config.yaml
model: "CTC audio transcriber"
dataset: "read English sentences (LibriTTS-R)"
train_examples: 15625
gain_aug_db: 6
time_shift_ms: 100
n_mels: 64
hop_length: 160
input: "log_mel"
spec_augment: false
win_length: 400
tokenizer: "char"
vocab_size: 32
arch: "convnext"
norm: "layernorm"
activation: "swiglu"
mlp_ratio: 2
inner_norm: false
subsampling: 2
layers: 12
width: 192
kernel_size: 7
init: "orthogonal"
residual_init: "none"
optimizer: "muon"
muon_scale: "match_rms_adamw"
lr: 0.0022
momentum: 0.85
nesterov: true
orthogonalizer: "polar_express"
adamw_lr_other_params: 0.00086
grad_clip: 1.0
gradient_centralization: true
steps: 25500
batch_size: 64
epochs: 104.4
lr_schedule: "cosine"
final_lr_fraction: 0.05
warmup_steps: 1270
weight_decay: 0.03
adamw_weight_decay_other_params: 0.05
Rows from block 2, named by matrix and row number. Rows with one number belong to one neuron. Each number is 200 + 20 x the weight over its row's rms, rounded and kept within 0 to 999. All counts start at 0. After the name is the row's rms in percent of the matrix's.
# gate: MLP gate (model.blocks.2.mlp.gate.weight, 384x192), inputs 0-95
# fc1: MLP up (model.blocks.2.mlp.fc1.weight, 384x192), inputs 0-95
# fc2: MLP down (model.blocks.2.mlp.fc2.weight, 192x384, transposed), outputs 0-95
gate.59,098,196,198,201,194,197,179,220,225,222,227,187,213,220,196,177,176,183,187,210,230,226,203,242,209,205,210,197,194,185,179,189,208,220,199,220,203,171,174,231,241,201,202,183,216,223,206,200,223,192,189,178,170,212,197,228,188,211,158,210,207,224,198,179,206,191,182,161,185,211,193,227,212,169,240,212,190,236,200,180,223,175,187,176,189,244,183,200,174,224,191,223,205,217,192,207,183
fc1.59,102,193,223,203,245,167,176,187,176,170,199,214,224,175,189,178,210,164,200,193,210,190,231,213,170,208,223,190,205,232,179,201,215,174,224,199,178,191,187,189,187,207,175,188,208,193,182,238,230,213,220,200,196,207,208,200,197,205,200,166,185,173,209,235,200,202,186,235,205,224,223,160,171,224,200,217,178,200,206,193,204,221,206,182,178,185,195,218,200,155,244,192,207,222,222,187,208
fc2.59,101,184,204,228,244,205,171,222,180,238,198,209,156,197,183,172,177,166,187,192,219,174,179,209,217,203,208,200,214,197,251,235,176,181,224,245,178,227,194,187,221,218,183,230,213,191,230,172,207,173,235,183,182,233,177,180,188,218,197,186,195,213,181,204,204,211,213,174,207,219,204,214,212,215,235,205,173,204,187,198,184,214,189,181,169,212,193,235,168,200,154,194,214,235,242,200,159
gate.60,103,203,218,166,161,216,196,212,167,175,225,228,209,214,201,212,221,231,217,194,200,187,181,168,206,194,214,213,205,191,192,229,177,216,193,207,232,255,214,141,192,192,175,218,199,200,189,201,207,207,169,248,194,180,186,222,173,227,247,206,197,209,228,179,175,209,193,192,204,217,213,207,213,213,206,192,184,199,200,175,225,206,186,189,187,200,175,192,176,203,217,216,226,168,206,182,196
fc1.60,107,211,204,196,212,189,213,177,184,191,224,217,200,175,181,192,201,163,205,196,195,186,167,184,154,191,212,241,196,227,182,226,172,214,191,222,220,192,187,215,183,185,219,175,240,152,182,201,190,237,179,178,197,181,240,184,232,196,188,217,214,226,217,201,226,241,214,207,190,216,217,174,185,175,207,195,183,197,192,172,196,208,202,209,217,268,212,181,199,203,217,190,183,198,169,196,211
fc2.60,100,221,185,217,210,189,219,214,230,234,203,188,232,195,194,152,212,179,213,225,188,176,214,207,170,225,179,214,202,205,175,196,208,182,194,141,261,204,219,213,208,192,203,215,209,176,188,213,171,237,196,199,202,193,239,186,195,234,174,223,215,231,184,226,194,226,197,192,190,230,186,183,174,176,211,230,217,210,207,208,213,224,201,191,209,191,214,183,195,191,233,210,215,239,226,207,167
gate.61,095,179,213,199,181,195,186,189,193,193,186,191,237,211,206,206,203,235,199,170,187,190,202,226,234,201,198,200,205,213,163,183,237,192,205,222,228,186,205,224,186,184,159,208,214,213,170,194,228,195,196,194,191,188,222,214,172,230,200,137,201,194,198,246,196,191,220,211,209,208,238,193,183,185,175,183,178,193,204,180,189,188,198,226,218,205,198,212,235,238,151,238,225,172,213,193,173
fc1.61,092,186,217,212,191,201,254,196,176,180,215,165,228,198,206,228,188,215,192,228,189,229,204,198,215,205,174,243,190,223,139,177,229,197,210,184,205,157,198,204,160,208,178,203,186,222,196,212,189,211,228,155,204,204,196,178,190,208,238,191,213,198,177,194,209,194,193,205,209,191,186,220,177,180,238,187,185,197,248,215,201,226,185,212,201,193,198,207,230,227,145,202,246,181,194,192,215
fc2.61,096,176,205,176,199,185,215,209,155,172,194,205,193,202,200,170,209,228,199,197,199,187,185,197,238,211,211,215,178,170,195,193,208,224,203,188,234,216,212,210,222,232,232,201,222,218,216,199,183,208,200,217,172,162,209,174,205,203,218,170,220,204,230,201,202,178,210,182,221,195,180,190,209,188,152,195,184,211,196,216,200,216,183,170,213,208,179,178,221,200,208,196,219,212,190,252,199
gate.62,096,191,206,203,220,236,207,180,209,222,202,224,184,225,213,205,152,195,181,175,223,243,211,229,237,200,200,193,204,175,219,185,194,188,235,196,179,233,196,230,202,175,182,215,183,197,217,167,187,193,180,184,165,168,240,194,207,181,247,192,225,216,194,180,196,184,221,217,183,201,212,200,208,214,168,178,203,222,238,229,211,220,197,193,206,213,209,184,197,200,174,196,189,189,173,197,244
fc1.62,100,200,211,175,205,222,154,233,181,216,212,213,233,210,229,186,218,193,213,204,204,203,193,216,196,187,173,206,215,205,192,178,211,174,169,165,209,237,223,186,238,201,195,238,191,213,148,189,192,196,206,198,187,177,238,176,195,218,219,184,211,221,194,201,165,204,212,193,185,206,197,161,203,169,216,204,179,226,205,175,183,176,218,196,224,206,218,188,219,209,191,202,190,189,209,202,201
fc2.62,097,228,211,204,208,211,161,216,169,177,193,185,173,179,206,224,217,202,193,182,199,199,199,194,197,241,173,181,199,188,207,181,198,212,211,232,230,197,153,187,161,216,174,213,202,178,219,221,191,171,203,189,221,199,205,188,232,218,172,203,205,172,212,245,182,210,210,172,178,205,207,180,186,230,204,199,156,191,173,241,214,227,215,208,211,181,187,186,188,185,202,175,189,225,165,194,218
gate.63,100,191,179,178,231,192,210,187,196,191,169,214,225,204,249,186,220,193,182,200,241,213,216,199,217,177,175,184,196,240,213,192,171,180,206,212,163,212,222,175,199,194,197,215,212,202,152,205,191,172,198,212,181,210,210,194,201,177,183,195,194,211,203,234,181,135,173,205,227,191,201,207,205,195,181,198,180,169,216,179,218,197,237,202,188,178,214,206,195,180,206,197,190,212,196,209,194
fc1.63,097,211,180,184,237,210,165,185,193,205,218,187,207,196,206,172,202,201,196,198,213,205,211,220,203,177,204,171,205,212,215,225,227,209,225,184,230,215,239,241,217,229,183,209,189,209,186,202,190,228,204,219,205,193,241,208,204,196,206,211,180,183,195,219,201,176,182,161,229,186,186,225,197,222,183,182,195,236,212,213,218,211,198,229,201,206,201,213,200,222,196,184,192,218,203,195,190
fc2.63,103,172,199,202,173,209,230,231,184,190,220,232,220,220,252,207,220,221,194,188,210,185,206,201,181,177,209,225,217,215,183,165,149,200,217,206,209,172,200,165,248,195,185,196,228,217,169,223,193,208,196,199,188,212,200,189,178,218,214,211,210,226,188,192,193,176,152,216,211,227,194,175,186,189,219,198,180,198,197,185,180,186,253,198,195,224,202,216,222,194,170,196,181,213,189,177,198
gate.64,100,199,200,172,165,201,179,199,203,201,162,202,194,211,213,217,193,183,207,186,225,239,198,187,173,208,210,176,170,211,212,177,210,200,184,209,191,215,198,195,228,171,210,219,166,207,191,225,188,201,181,170,207,202,198,175,167,192,201,165,196,196,225,206,224,213,175,184,231,213,221,212,220,210,222,178,203,213,209,219,177,225,214,190,194,236,221,201,152,188,203,203,224,186,180,212,206
fc1.64,104,215,173,231,186,211,186,197,226,222,189,196,184,183,207,207,216,157,215,230,195,178,220,214,211,184,189,221,208,233,216,233,200,216,170,186,163,234,163,175,201,241,216,201,233,191,189,203,206,184,205,225,180,191,258,180,212,183,218,195,218,225,210,182,179,214,190,151,231,188,188,184,192,178,199,196,174,205,203,172,181,177,206,231,208,188,192,177,229,181,219,203,213,188,190,165,188
fc2.64,108,204,196,207,200,190,254,185,208,187,204,215,184,195,196,187,204,185,202,200,225,187,221,185,228,231,223,211,238,193,215,198,184,201,208,218,168,187,215,211,185,243,228,205,186,208,208,182,215,205,218,199,228,191,203,180,195,220,181,167,207,221,147,221,213,214,179,225,213,189,194,193,226,217,177,195,214,245,187,178,226,195,209,185,234,198,171,213,220,214,203,189,208,208,211,205,203
gate.65,095,172,191,181,215,204,235,248,224,178,219,208,189,203,205,189,214,167,240,177,193,176,211,177,184,191,204,198,177,227,178,233,188,192,222,200,170,199,206,194,166,216,194,187,230,198,212,165,181,193,195,176,210,201,219,205,214,225,217,196,203,223,212,205,208,196,163,210,200,161,180,201,207,216,198,179,194,196,179,177,184,212,213,206,174,195,166,208,209,205,219,221,199,178,203,168,211
fc1.65,092,196,208,203,192,212,232,244,177,194,205,217,194,174,211,209,223,214,207,185,190,196,202,164,209,187,189,184,195,239,174,175,157,171,200,202,185,157,213,172,195,203,185,209,221,201,214,175,185,223,177,181,248,232,176,171,230,201,205,176,228,204,189,185,195,226,228,178,210,198,193,224,187,184,179,211,200,227,176,192,185,238,184,209,177,185,211,183,218,226,210,221,222,212,189,212,201
fc2.65,096,201,218,171,216,227,168,193,222,205,216,206,206,210,169,165,242,194,198,204,185,158,197,236,183,201,183,180,179,234,181,214,202,240,220,191,165,192,211,197,226,169,177,204,218,179,167,219,234,181,169,191,179,229,209,217,221,192,188,174,197,171,188,180,234,214,173,199,225,210,206,197,175,181,193,176,160,210,218,208,191,225,174,217,176,193,206,191,217,173,231,163,182,171,219,167,238
gate.66,100,218,227,183,199,170,208,219,231,185,209,207,187,201,170,196,206,183,208,206,190,213,232,168,179,229,197,202,191,213,164,213,157,219,181,228,189,231,179,184,209,174,210,219,170,203,185,200,202,216,195,170,218,242,201,176,177,243,165,175,200,195,225,180,194,167,193,194,186,224,241,200,182,213,158,219,249,209,208,185,171,196,238,204,236,192,199,225,186,201,221,216,191,188,184,196,186
fc1.66,097,205,222,200,198,242,176,174,168,193,192,233,188,204,215,201,211,168,201,185,192,210,217,167,214,171,196,217,189,195,210,209,196,239,179,224,223,175,194,194,172,206,203,244,219,239,190,225,221,183,173,167,165,172,196,191,213,211,209,191,201,199,196,180,215,181,215,191,189,219,169,218,237,242,179,182,178,221,188,203,232,214,185,221,240,190,186,206,212,192,222,199,200,185,191,181,192
fc2.66,097,184,224,200,201,153,174,195,198,219,221,209,224,219,206,224,180,152,223,189,201,210,222,211,161,175,235,226,223,163,223,175,184,191,213,173,189,192,191,180,204,201,186,192,178,187,206,183,243,216,183,202,198,203,220,188,178,248,257,176,184,195,213,233,226,200,182,164,236,221,218,180,227,218,188,204,192,189,203,177,181,178,197,200,218,217,216,184,200,183,182,193,223,183,168,188,213
gate.67,096,194,211,199,172,226,172,200,203,209,199,191,230,230,206,221,208,189,207,226,200,186,204,199,212,170,198,223,198,164,211,214,208,194,204,197,167,160,179,218,200,225,171,214,215,171,184,206,178,192,171,238,226,187,176,188,197,208,214,199,196,196,196,210,205,193,191,193,198,215,206,231,194,212,200,205,227,216,166,177,252,203,202,235,246,201,196,209,199,204,217,177,208,210,195,230,189
fc1.67,103,177,155,191,188,223,206,198,183,175,224,179,175,196,203,229,221,220,146,205,158,199,172,215,223,204,196,188,198,237,176,188,207,191,184,224,206,205,193,196,244,211,188,263,151,233,192,219,203,194,201,202,207,198,237,247,196,200,231,174,184,201,195,194,184,245,215,215,178,208,196,194,192,194,214,167,169,191,185,215,203,208,212,203,197,190,186,211,194,197,207,196,218,198,186,218,171
fc2.67,101,195,211,227,166,185,170,205,200,176,172,171,184,201,170,208,197,212,191,207,201,205,201,209,235,186,230,176,191,227,176,232,195,241,187,205,196,201,210,174,204,193,195,155,232,187,237,205,198,237,183,204,188,221,234,208,231,178,176,206,188,171,227,175,227,196,172,190,222,206,178,227,221,214,201,171,177,196,183,226,206,191,198,226,221,186,215,229,196,213,185,194,210,207,213,216,195
gate.68,102,203,220,175,213,190,206,178,173,186,201,199,207,172,198,215,220,199,236,178,191,231,167,190,193,231,180,161,241,152,245,234,224,219,231,206,228,205,197,228,204,229,181,188,209,191,184,194,170,189,199,166,165,200,175,203,199,208,210,230,198,208,219,212,201,177,199,221,185,214,191,163,182,214,168,187,176,182,202,169,180,188,213,188,193,206,208,181,215,203,206,173,251,191,203,224,204
fc1.68,106,221,187,179,219,211,166,208,169,233,256,194,222,159,173,231,221,189,184,214,201,199,200,184,202,189,181,242,199,199,181,194,187,189,226,213,200,194,218,225,183,200,206,219,179,211,198,189,193,220,197,206,192,192,208,212,189,167,201,172,219,186,180,155,145,207,222,222,201,188,145,227,174,218,202,201,218,236,204,216,179,202,204,220,206,202,190,213,171,226,150,201,194,208,169,175,192
fc2.68,103,224,204,245,195,186,194,220,181,194,246,169,217,215,180,206,194,197,205,208,188,193,209,190,214,204,183,203,198,214,196,211,203,246,213,191,215,170,180,225,218,228,230,187,251,170,218,208,181,244,185,166,178,234,187,205,193,195,188,173,225,211,183,211,191,165,190,210,188,200,181,185,204,189,202,184,228,167,235,202,205,219,193,205,231,248,221,187,232,196,222,208,179,179,216,195,157
gate.69,098,209,172,160,196,209,195,198,260,209,217,208,209,196,192,202,249,191,215,198,215,199,164,206,189,202,195,213,213,192,157,154,231,225,205,227,216,216,175,205,226,188,224,209,172,197,236,190,192,235,174,207,201,205,199,206,194,205,179,183,190,164,194,189,228,193,179,200,187,232,193,209,210,189,173,174,215,175,183,216,212,166,212,193,206,207,174,203,211,190,219,208,184,182,216,207,238
fc1.69,099,176,211,228,224,167,192,209,214,231,201,219,198,223,178,201,143,185,214,166,221,196,218,200,179,187,194,205,175,204,209,195,212,199,215,204,181,201,180,225,161,175,200,214,236,218,182,196,200,201,241,213,215,194,169,209,192,206,207,240,186,227,188,200,217,206,203,170,202,196,207,200,186,214,215,224,189,203,167,221,213,239,201,202,166,187,188,164,209,205,183,178,209,151,176,217,195
fc2.69,099,215,170,200,189,218,188,244,179,183,199,207,206,201,173,213,158,178,190,185,217,227,220,186,226,154,181,195,163,187,233,184,178,183,188,164,175,215,182,190,198,213,205,217,205,173,233,203,206,168,224,171,175,219,210,146,199,174,230,192,192,202,187,174,212,206,197,177,166,180,200,163,214,198,207,197,188,202,239,193,180,213,224,185,233,165,212,174,189,200,202,212,188,220,213,168,220