Weights of a small CTC audio transcriber.
Data: trained on read English sentences (LibriTTS-R), 15625 training examples, 104.4 epochs.
Rows from block 5 of a small CTC audio transcriber, named by matrix and row number. Rows with one number belong to one neuron. Each number is 500 + 40 x the weight over its row's rms, rounded and kept within 0 to 999. All counts start at 0. Numbers have three digits each.
After each neuron's rows are labels from the 100 clips, of 14976, where the neuron reaches its largest size: "loudest band" is the band of the loudest frequency at the time of the peak. Only what is clearly more common there than usual is listed. The data: read English sentences (LibriTTS-R). In brackets: how many of the 100.
# gate: MLP gate (model.blocks.5.mlp.gate.weight, 384x192), inputs 0-95
# fc1: MLP up (model.blocks.5.mlp.fc1.weight, 384x192), inputs 0-95
# fc2: MLP down (model.blocks.5.mlp.fc2.weight, 192x384, transposed), outputs 0-95

gate.355:445398546562495572445516494552524483485503442559491438528499484461530497520509502470550487499462565510463409411466469597537455558460547475570547512492505488460485489522591486434444426510451564489488461461515502460525401486504538496532531522490505491507495540517478513557521466460486541471
fc1.355:511498494484557464548479424440464479535506411427589502499492488559512510489505528516570522495509505498496480518505481559553516526495517464457445521530505623544505513481505484518445493511480515458535515508481452515526572474454514477486461473488510490511539515527494471508483471481512439588
fc2.355:555521483459514495516517482494488472538495548446496479521500487477513465571454514550493464519626537557528526511535423571476501554425491505468500512517504450612484505445517490458522545505543549500489469488565514465541504426455508503578537488485521559544520433459530473447567484543427524526
loudest band: 250 to 500 Hz (45); 500 to 1000 Hz (30)

gate.57:467501383479472468587514479503469511488524394499505478495527456541523502479499489463544582479545508519511490520488507582485516472513496518516505488527560526502451529502450513528525499534449544505466543557548534517462574525458458503473510474500512526496512551456474539536437481520470427461
fc1.57:454505532535515533513550514467462483503581450506527499437462463584500522490495454509531540470476530500396467532600452466539522522525481452559488488464470479520460465533445493519468570528501466571502469599494414496442503457501504490474569479527568450483474447517492484531539466520532436577
fc2.57:499525434576448433495504432454487485514491487520411508546545514548550460524505611473469429521479511442477622568475569539449483526526472492472512459601517508502470552527484479498531461562555490565510588440513485511499576521441524479480468553494459532520505517552487448549451495449443528437
loudest band: 500 to 1000 Hz (48)

gate.379:489495514568487476540485476545517597505490512528496498543526479464516504484470394490479457429441455470558574512500542507537527557484473504458505484501473548451533492459530526457505582495559477429549573468522494570500443542482518532470422527469502563523496538567497525478468520513528519474
fc1.379:517581533506448572484547545456505449477523522498444521491547445482508483465482514515506506486570485518572590534496456544514517470504543505418530497492408517493471472478509559529526538481599477525488505524583556524527482487473575511462508493538472493454508528481472530536439473546529565513
fc2.379:541470504451528539441552533501525487530473533540506467482490510538544433558573503523503564456584527526518600544515531528501420496484519605477496468470554502512523489505498471564476468547522480437512448469484488561486468488471517501559482525419528553554495493493488551520532498538483441474
loudest band: 500 to 1000 Hz (43)

gate.276:434528497492443466533477518510484424505488482475488456460502460442539478528542515483459438500591515589480496489532505526477523556499564522533484534459547488500493569554492507499477546505509444466553460497436524491477477547531505489489570513429553498520450534527491468571488474487487501520
fc1.276:524498510461488453460493492537530537480544457532451535509539490493548515507471552492504499453565586505466480451539516543558473518445529477507425443528518461471505473538501543566485481497546393471489505464468536517527493577478472548485498521421485447503498487462454514536480508451484510501
fc2.276:480488472525550482434489524489462488504539480522476372477443557524569500433496594487506457490489499572444490483576443488489537474480453557491480471496500528570554550480511433512528509514477507549448446477521568487523541480523527564465466516572516587513575411493491574484531547470530535435
loudest band: 500 to 1000 Hz (32); 1000 to 2000 Hz (29)

gate.244:541458479504537484465541477459479517432460531551494530470517524512518482446421490500453489537499490466551517485460449495472509496468496513495478432481421562523535541475520461462502454465506476471462477454477543385473475499539503508561492549526462424544446505465427541557437487491547527592
fc1.244:490529474472576510507589463444404504441556555512405485527534515541468462521508559514414532477489480521513508462506490535483573525475472509428529491442382546509503537570575481492459515555420530481454488490504503552531489545506501463462517536530465538508478465517517482478549558505516541496
fc2.244:569500447507524526516464488489399506497490471440500452516486469466451463516502443490457481430538463523514521519505507439436506552556380528480569518525380501495456494454510497562518438527456513505555496521472463460497491503493503493501471477517524493583499544584509456508493541496527505479
loudest band: 500 to 1000 Hz (34)

gate.111:516471504504534483533570511494467477489525514475589585482418493494570488517513437512461474450467532483488472484475502491564516461501523478444472443455506551545526520535509497453445451519442439504612482548487514525540508472529489472546485492541548517484431536467481557543455543545504490503
fc1.111:492469471456446489493518462491564564477489507516479499578563529457511527510480495482487554555502525432499532512513421476525435508420478508522584484544497527499468527481496476436507492512568521508425537517513536494507553503481485485492562580521470488511563529519544465519465500515538472478
fc2.111:509524572497504492526473528472487487447478465492554445557495507528470600542469515452522508463445559419404567441520506562482451495462446449520468515489504575556485467482515513405492525534531457563476475574456491477528545401485472494495463464517510478436449461488470462473560470522493515469
loudest band: 250 to 500 Hz (43)

gate.23:466479570559552566502440533510536455515554492569493520520495492410447506530459484535453578564468554538447511508520475581445508471512487502473520504498471539477541479466473526524502505518483465554498478552497524457511540465523466557514521446540507467547478481508414478522507486535508557548
fc1.23:410493435458499481531566524560504487467490489467551489466535502475476444489579512574548471457488527476407508502505497413527459491493532563531534526460504547572467516454592524500545500543506466513470498504500484475496557479487578544497477542564500449513529569472510481503446547522476485550
fc2.23:538535437496451567440535537429569458474494513628522478488462465441466485551520456463503446481536472514475499462446491469470475495487488488490531606472467531523527484471475496438529529497515544540435407477556486433525493484564545431490498505515504468500455502505458466442465491485465441483
loudest band: 500 to 1000 Hz (66)

gate.6:566505553453477570430555541506407501493499569524516490439448451394573516486480474560550454526499497517486456551571463540467484565520480493506473463483482520569531559512544605452574528465483456476512525468521422483525428492501470534486495501485477541531453455429553471437453467515481527414
fc1.6:475496511405542431581433561469531485486511459462534494510480447558487563467474503534468481537590516565554501509511480432583544471523454539480533605537504491502443441473449514562514516485538493469480519515467512452459502452506577472469541459529588528459541526481564545446517527570564487548
fc2.6:466535534520519515492509530493529549509528589492473558542468431532477471607444462492496545502485498481557483506525571501492478529456465567537464533503504499530565549477520516518481543464435483476446538497490507509522553528463576455526549575528418459432547501508432514510508507489481478529
loudest band: 500 to 1000 Hz (26)

gate.338:509564512451532534539465481498500455450507556521423486478426453496392489515551501469455524440531462465564479564495468486511571468480464484517422500487516551532490514510469562514507461473452485472551482557525528500457573490510463467511519523555439451540534470549486501480499494451539473570
fc1.338:481361550501511508463564494501492539462474572549486540457465530455502526548495477413475522444436438509497525561465513552460511504540491493500495480547534450500531493551507530515588464537520532489492467495540481518395468539433564486509486517520417529492527522480551531529600476483478525520
fc2.338:505598457551555514487502495419519507442454513517399486444447415573486490485513478518474485487531493508450563452540473587516473506538524538542444445515544470525465485526479556535436522463485500536497470468511479584564511543465443494489537519496493479462552505542552543502554479544487526489
loudest band: 500 to 1000 Hz (35)

gate.203:440551545461528484513539558552581507515518538515576558551555523449470472522529497479548498522540504499481462561458539444440480542571495537568458488493482541542497491499456474445526517493511518506475545493462545489490444481470548509478577475476493470569410413467535506451476511497470575522
fc1.203:417509480532458524495509449473526536517501522479477514518490496504484461435443495540448498550513541552471544449554467446596486470581504469481547477482457532500469460482447562517440498495483482588480484508479474497440466473510492480482473498471557514489522486530543505491532467416583435464
fc2.203:420493440581424469568454474502499459468491520541548585470490524491562471491480552536514443509504469461477503483505581483443544467480488454547464500480468542503523529427503481549430511568470459412470523543476499469507491548517569495509488407537448516510454460457489517500487587546596557556
loudest band: 500 to 1000 Hz (78)

gate.50:489479504557521508404497501564494519570542480494564490501441450462575440520511501442537536478525561494514506458469480587450475445498562450550552472451462466474511454572521547514517483482522543547523561480485480494617512526502473482519536480486461406482484549543449403523482547514490520540
fc1.50:534537540491590499479535469473556527521535521433565523517513492526525455456501500591572487543500496520488561526461537529511465507457536463487529481453409509564552492530519466450443503488449515469471533464437497506479526517502496542473492445447450404506450505509553576502477513558512489465
fc2.50:463506519463514520488429536522563571461512462487500509543481483532459476516426500502526512468519477536455521507513451489514535461468531540482570486544461491478497515530527565473498496443555503417451482470503537522563498488552429467445563488546575464512542430558480442542525538536472543557
loudest band: 1000 to 2000 Hz (73)

gate.221:490577487551507572528555499466573488496453494529466524505531472508474485447435521526440476463540531492545460485488457434488479553490463528432528504452509518447638541503528490517555523516588549512486490577522456465542533482460468541438495529531490446536493504519438502456544430500558526496
fc1.221:435404527532449423491522539498490502492515453478459468486475531502503515435501506519504530552542564504478455486502448462485484522486495542488507528525477491534517559505522545529513519462492511459437440535504493383443464536421517559538483518466523480528445495512543545404490497487503502525
fc2.221:521438438467467488514401489525487512519504473510469527537436573507484509576444538566471466537497514508542474527492495470507520496472500472611495495522601540482626514529457499506542444464490528479508494430479527450524532498566497515490471463568493461428487420524513459461455525486479486475
loudest band: 500 to 1000 Hz (32)

gate.356:527483466485561500464477492446475505528458532501508458515480443476506544523497493477509479497477500422557510494531562450472518476507561550496513507494519559489472526454540521444580456497551507501450488454511518498452553548552518532471565482538430505395468443485489498479489500525553415481
fc1.356:524497508542525587521520536399418535446470461519460526504534536472479546414542493495516509438522495438508487465499503533450536475505486479561506589441498391552520536418494576519469487504465485498485521512484495490485526485441506471471525523575501547474535450529547575489511552486480568486
fc2.356:532553406488555511557461427560496520478505439468484511506497477558415501415500541514462507505465489504510479485470452509501507521634528520489516474541471526516553590485467472488432525542554436502538464470534583545507540524554550531454513469499463560521556458483495489491475475510390557539
loudest band: 500 to 1000 Hz (25)

gate.202:483568479445412484565496500509494511507465515570538468567469474445484497533466442468471486415408527544482511523485501552481559482527477489486531451454484428560439568490570502445495518495545513531477499533473357500496534537478505534416466521567501515441498543534486527493488475544503532494
fc1.202:490502508510524506508487561467454502483494560488465533542600444497507530518489404531490558487518459499545465509491537489459465409501462510473513492497499520488409553459603499488501441500520415464599505444475464458534492502502511462460532502489520437488470561521497478546553557532495529491
fc2.202:542525421533582477527474448425419442550432452561459447444500486512544522452490526481449503485503381451501448469492486535520530499538558523572553484525463536532485462547515500455471491482501511507497485499469505464430546535465508440545543540502516464456475476457429530444440576510491463464
loudest band: 500 to 1000 Hz (32)

gate.61:461509567491519514501369522507468459440495501379556483548559479536447590566515485473468515517523486473456441502477510421494550491500560473530527487572525486509510491412524510520546472477488559487512544403536452492487499561489510464441492498575479498504458505493513521541476509567506518541
fc1.61:511500531536432516543453514526490453479492488495540532560459501560490601582517489483430527488465490492528533478518472409484476497452529542474561488438535486502462470507510517436554522481454465494541507424525476482488464500486547442447410564546456470504441508548548491439531520424467556520
fc2.61:555474496567525471589480523481577560548485427538478479457505510455419553533539474504506552481509478501505504521478474458547533457392499520473492510515490523464494519491526452523533468497489479533463496524505507531455529546498559518521553442424496529564503498518447477526577483458516540480
loudest band: 250 to 500 Hz (55)

gate.132:442462454502534484492461516467568498554473532458491502536560462561530416524594452479508533504554510498486446542427555563451468517464472471462431504517507474508498476517511522492529508557524529523512559498517559459519535486524529470539472428549462537453475495514527452507512567460527472425
fc1.132:488494523511455505524544484483514547570484502534526466508464466472477465504551455437481511483491533511455530544463463406503443491544431572507565576543506474555502477526512503546517493476469509499574470482510480506483442605534439503490495509529492518538508466565457563505454505524512544478
fc2.132:514539519529504526536491484460463434509474558441527491445507481601502481497429504474483425552534529539517418489446473510426405431455470482494556473536425479484508478489512521513515519504575504520418483514501502460506488497483491414484453394476522496426565538500508495542494513453488525488
loudest band: 500 to 1000 Hz (37)

gate.119:426504510571474435533451527403507434560458549576517492554545573458531531518465496511507448520448467542528485520463498504523573494536485473477440538517490487527481390478508547494457476539535543571526535491503501455494534586535499559475517487465505436492504561463502456541477435564467507516
fc1.119:487517593518525471500494482513476481529500469431501454541501516449506470495501456539511472409542531460435565477512461565536499475524549482460496465533508533475560512510523559519502473489476483516510426445509479522475524552487474475501442512453519494510549530541529503483469494513554469480
fc2.119:531538485506482555529520494399474484563433528484468575508441458517415469454505458501523464503549537468461478539487381515532504489593444552502447513513540548492532555527486517543511487490509464471503585446514475504543480480460448544526468435522525455487490533593521461512491444462460484564
loudest band: 500 to 1000 Hz (25)

gate.222:469509487450520525534542533519509479458489543569483493505503510462480468521573429478498517506527534561553513533522505488429472467560466461458486523563542431444474523444513426456518449467466469451481578483522464492533522523496465499517498570564531546457534516505519521526521492501504488530
fc1.222:552497532538480552499451541484505493475424440486433460562478543476511534547468442501528516453579444500452563515517492544535514442544450470529553520504496505486507458510547467431476488443486571555623534449474543493500558481514501526531420535542501544517514435481467509512515482521452488505
fc2.222:448546507468540419566420519568557562473536438481453555447480512453500488493459457510498501551502471551536496529553498547491548562524597505470498502482476520495538530511497502456468542446574518446489491533473447494498480541565442467508481464525509536533488491461532462413534513572523495488
loudest band: 500 to 1000 Hz (31)

gate.232:453484465475475556556491499533526536487556542491495530531519567497504471444458525488436423487498439490546507560471600504526517532525508528425457476492454516525534542525497508451537496580445462477497541436558514469513526421509481526520533532483486518449501403564490487454479469398555533471
fc1.232:468525545430515575493448475520517520502511502550491555441465476498503513498526497542514555545429436514503504452524481505439463523478491475407516498499487480491503511513533491504427447511582497495484454441489486558456485590471462539536527520497540467537530534508506474629432556565538510500
fc2.232:532510495436518479512422518463485487510533460526542517457496480530436551450465549486551478556520453496485574527444522511538494473457512534572493456530489484465557485558522518390509427500495522459570432497527475491509506471483470534449496479490498447474531412471517488475496503571442501369
loudest band: 500 to 1000 Hz (34)

gate.330:547559517496496479522534573529539522482501501517455452463564510444452459541400489474531522503480413455529469547527550509532516483532527579491471517532522532569538415485515514502431407496571482551461479514499501463402473484433459505475508592519540529454442481470451541521468493541549555571
fc1.330:499501451455592525499531497536508509517563576499516531517488551593603435505501518497480521558492444446493417500502470495537477519480463403513507504525507542496534473485436543490524480521475485547437544504562494597476594520446494474481497446490468510487447567516501487524529509481453461505
fc2.330:584476476467518547514502496510502505517518480491548473559527496517508491494518498480475430502468536482421466462478511433485514555422445486481547421498493478490502477511502511519456417535542501526549451564537486510471491504458459429528444541524508496542475483511417508511416470398492490537
loudest band: 500 to 1000 Hz (45)

gate.10:452500482464557455483519455463546428466575534533520557557536553503437467470529492511391574461532491444567497518459560470486493496488511506488487558476527481593566491492444519511474531485464489504478532551481505511491575510571518492519482527477582454558545461447490499530439576496515536551
fc1.10:547492572463444536595446491510450512523471465566574441519530497485490485535486477497583470467499467422506450545507446482550453500550560493516473537511480501481505495509493477471482451532493571510454505480517479473458489530544473480473442445523566514459549452608508511492519512462507444461
fc2.10:485532435447514460473380479450531473450500556539474489455552547520503545503494519484583541440458521462453515502560525531487597459530533497484459505479517534571497523474489541513488482421458478485514556497537454539552547586530471471488514491527482550532472552492545494526486528496459579517
loudest band: 500 to 1000 Hz (51)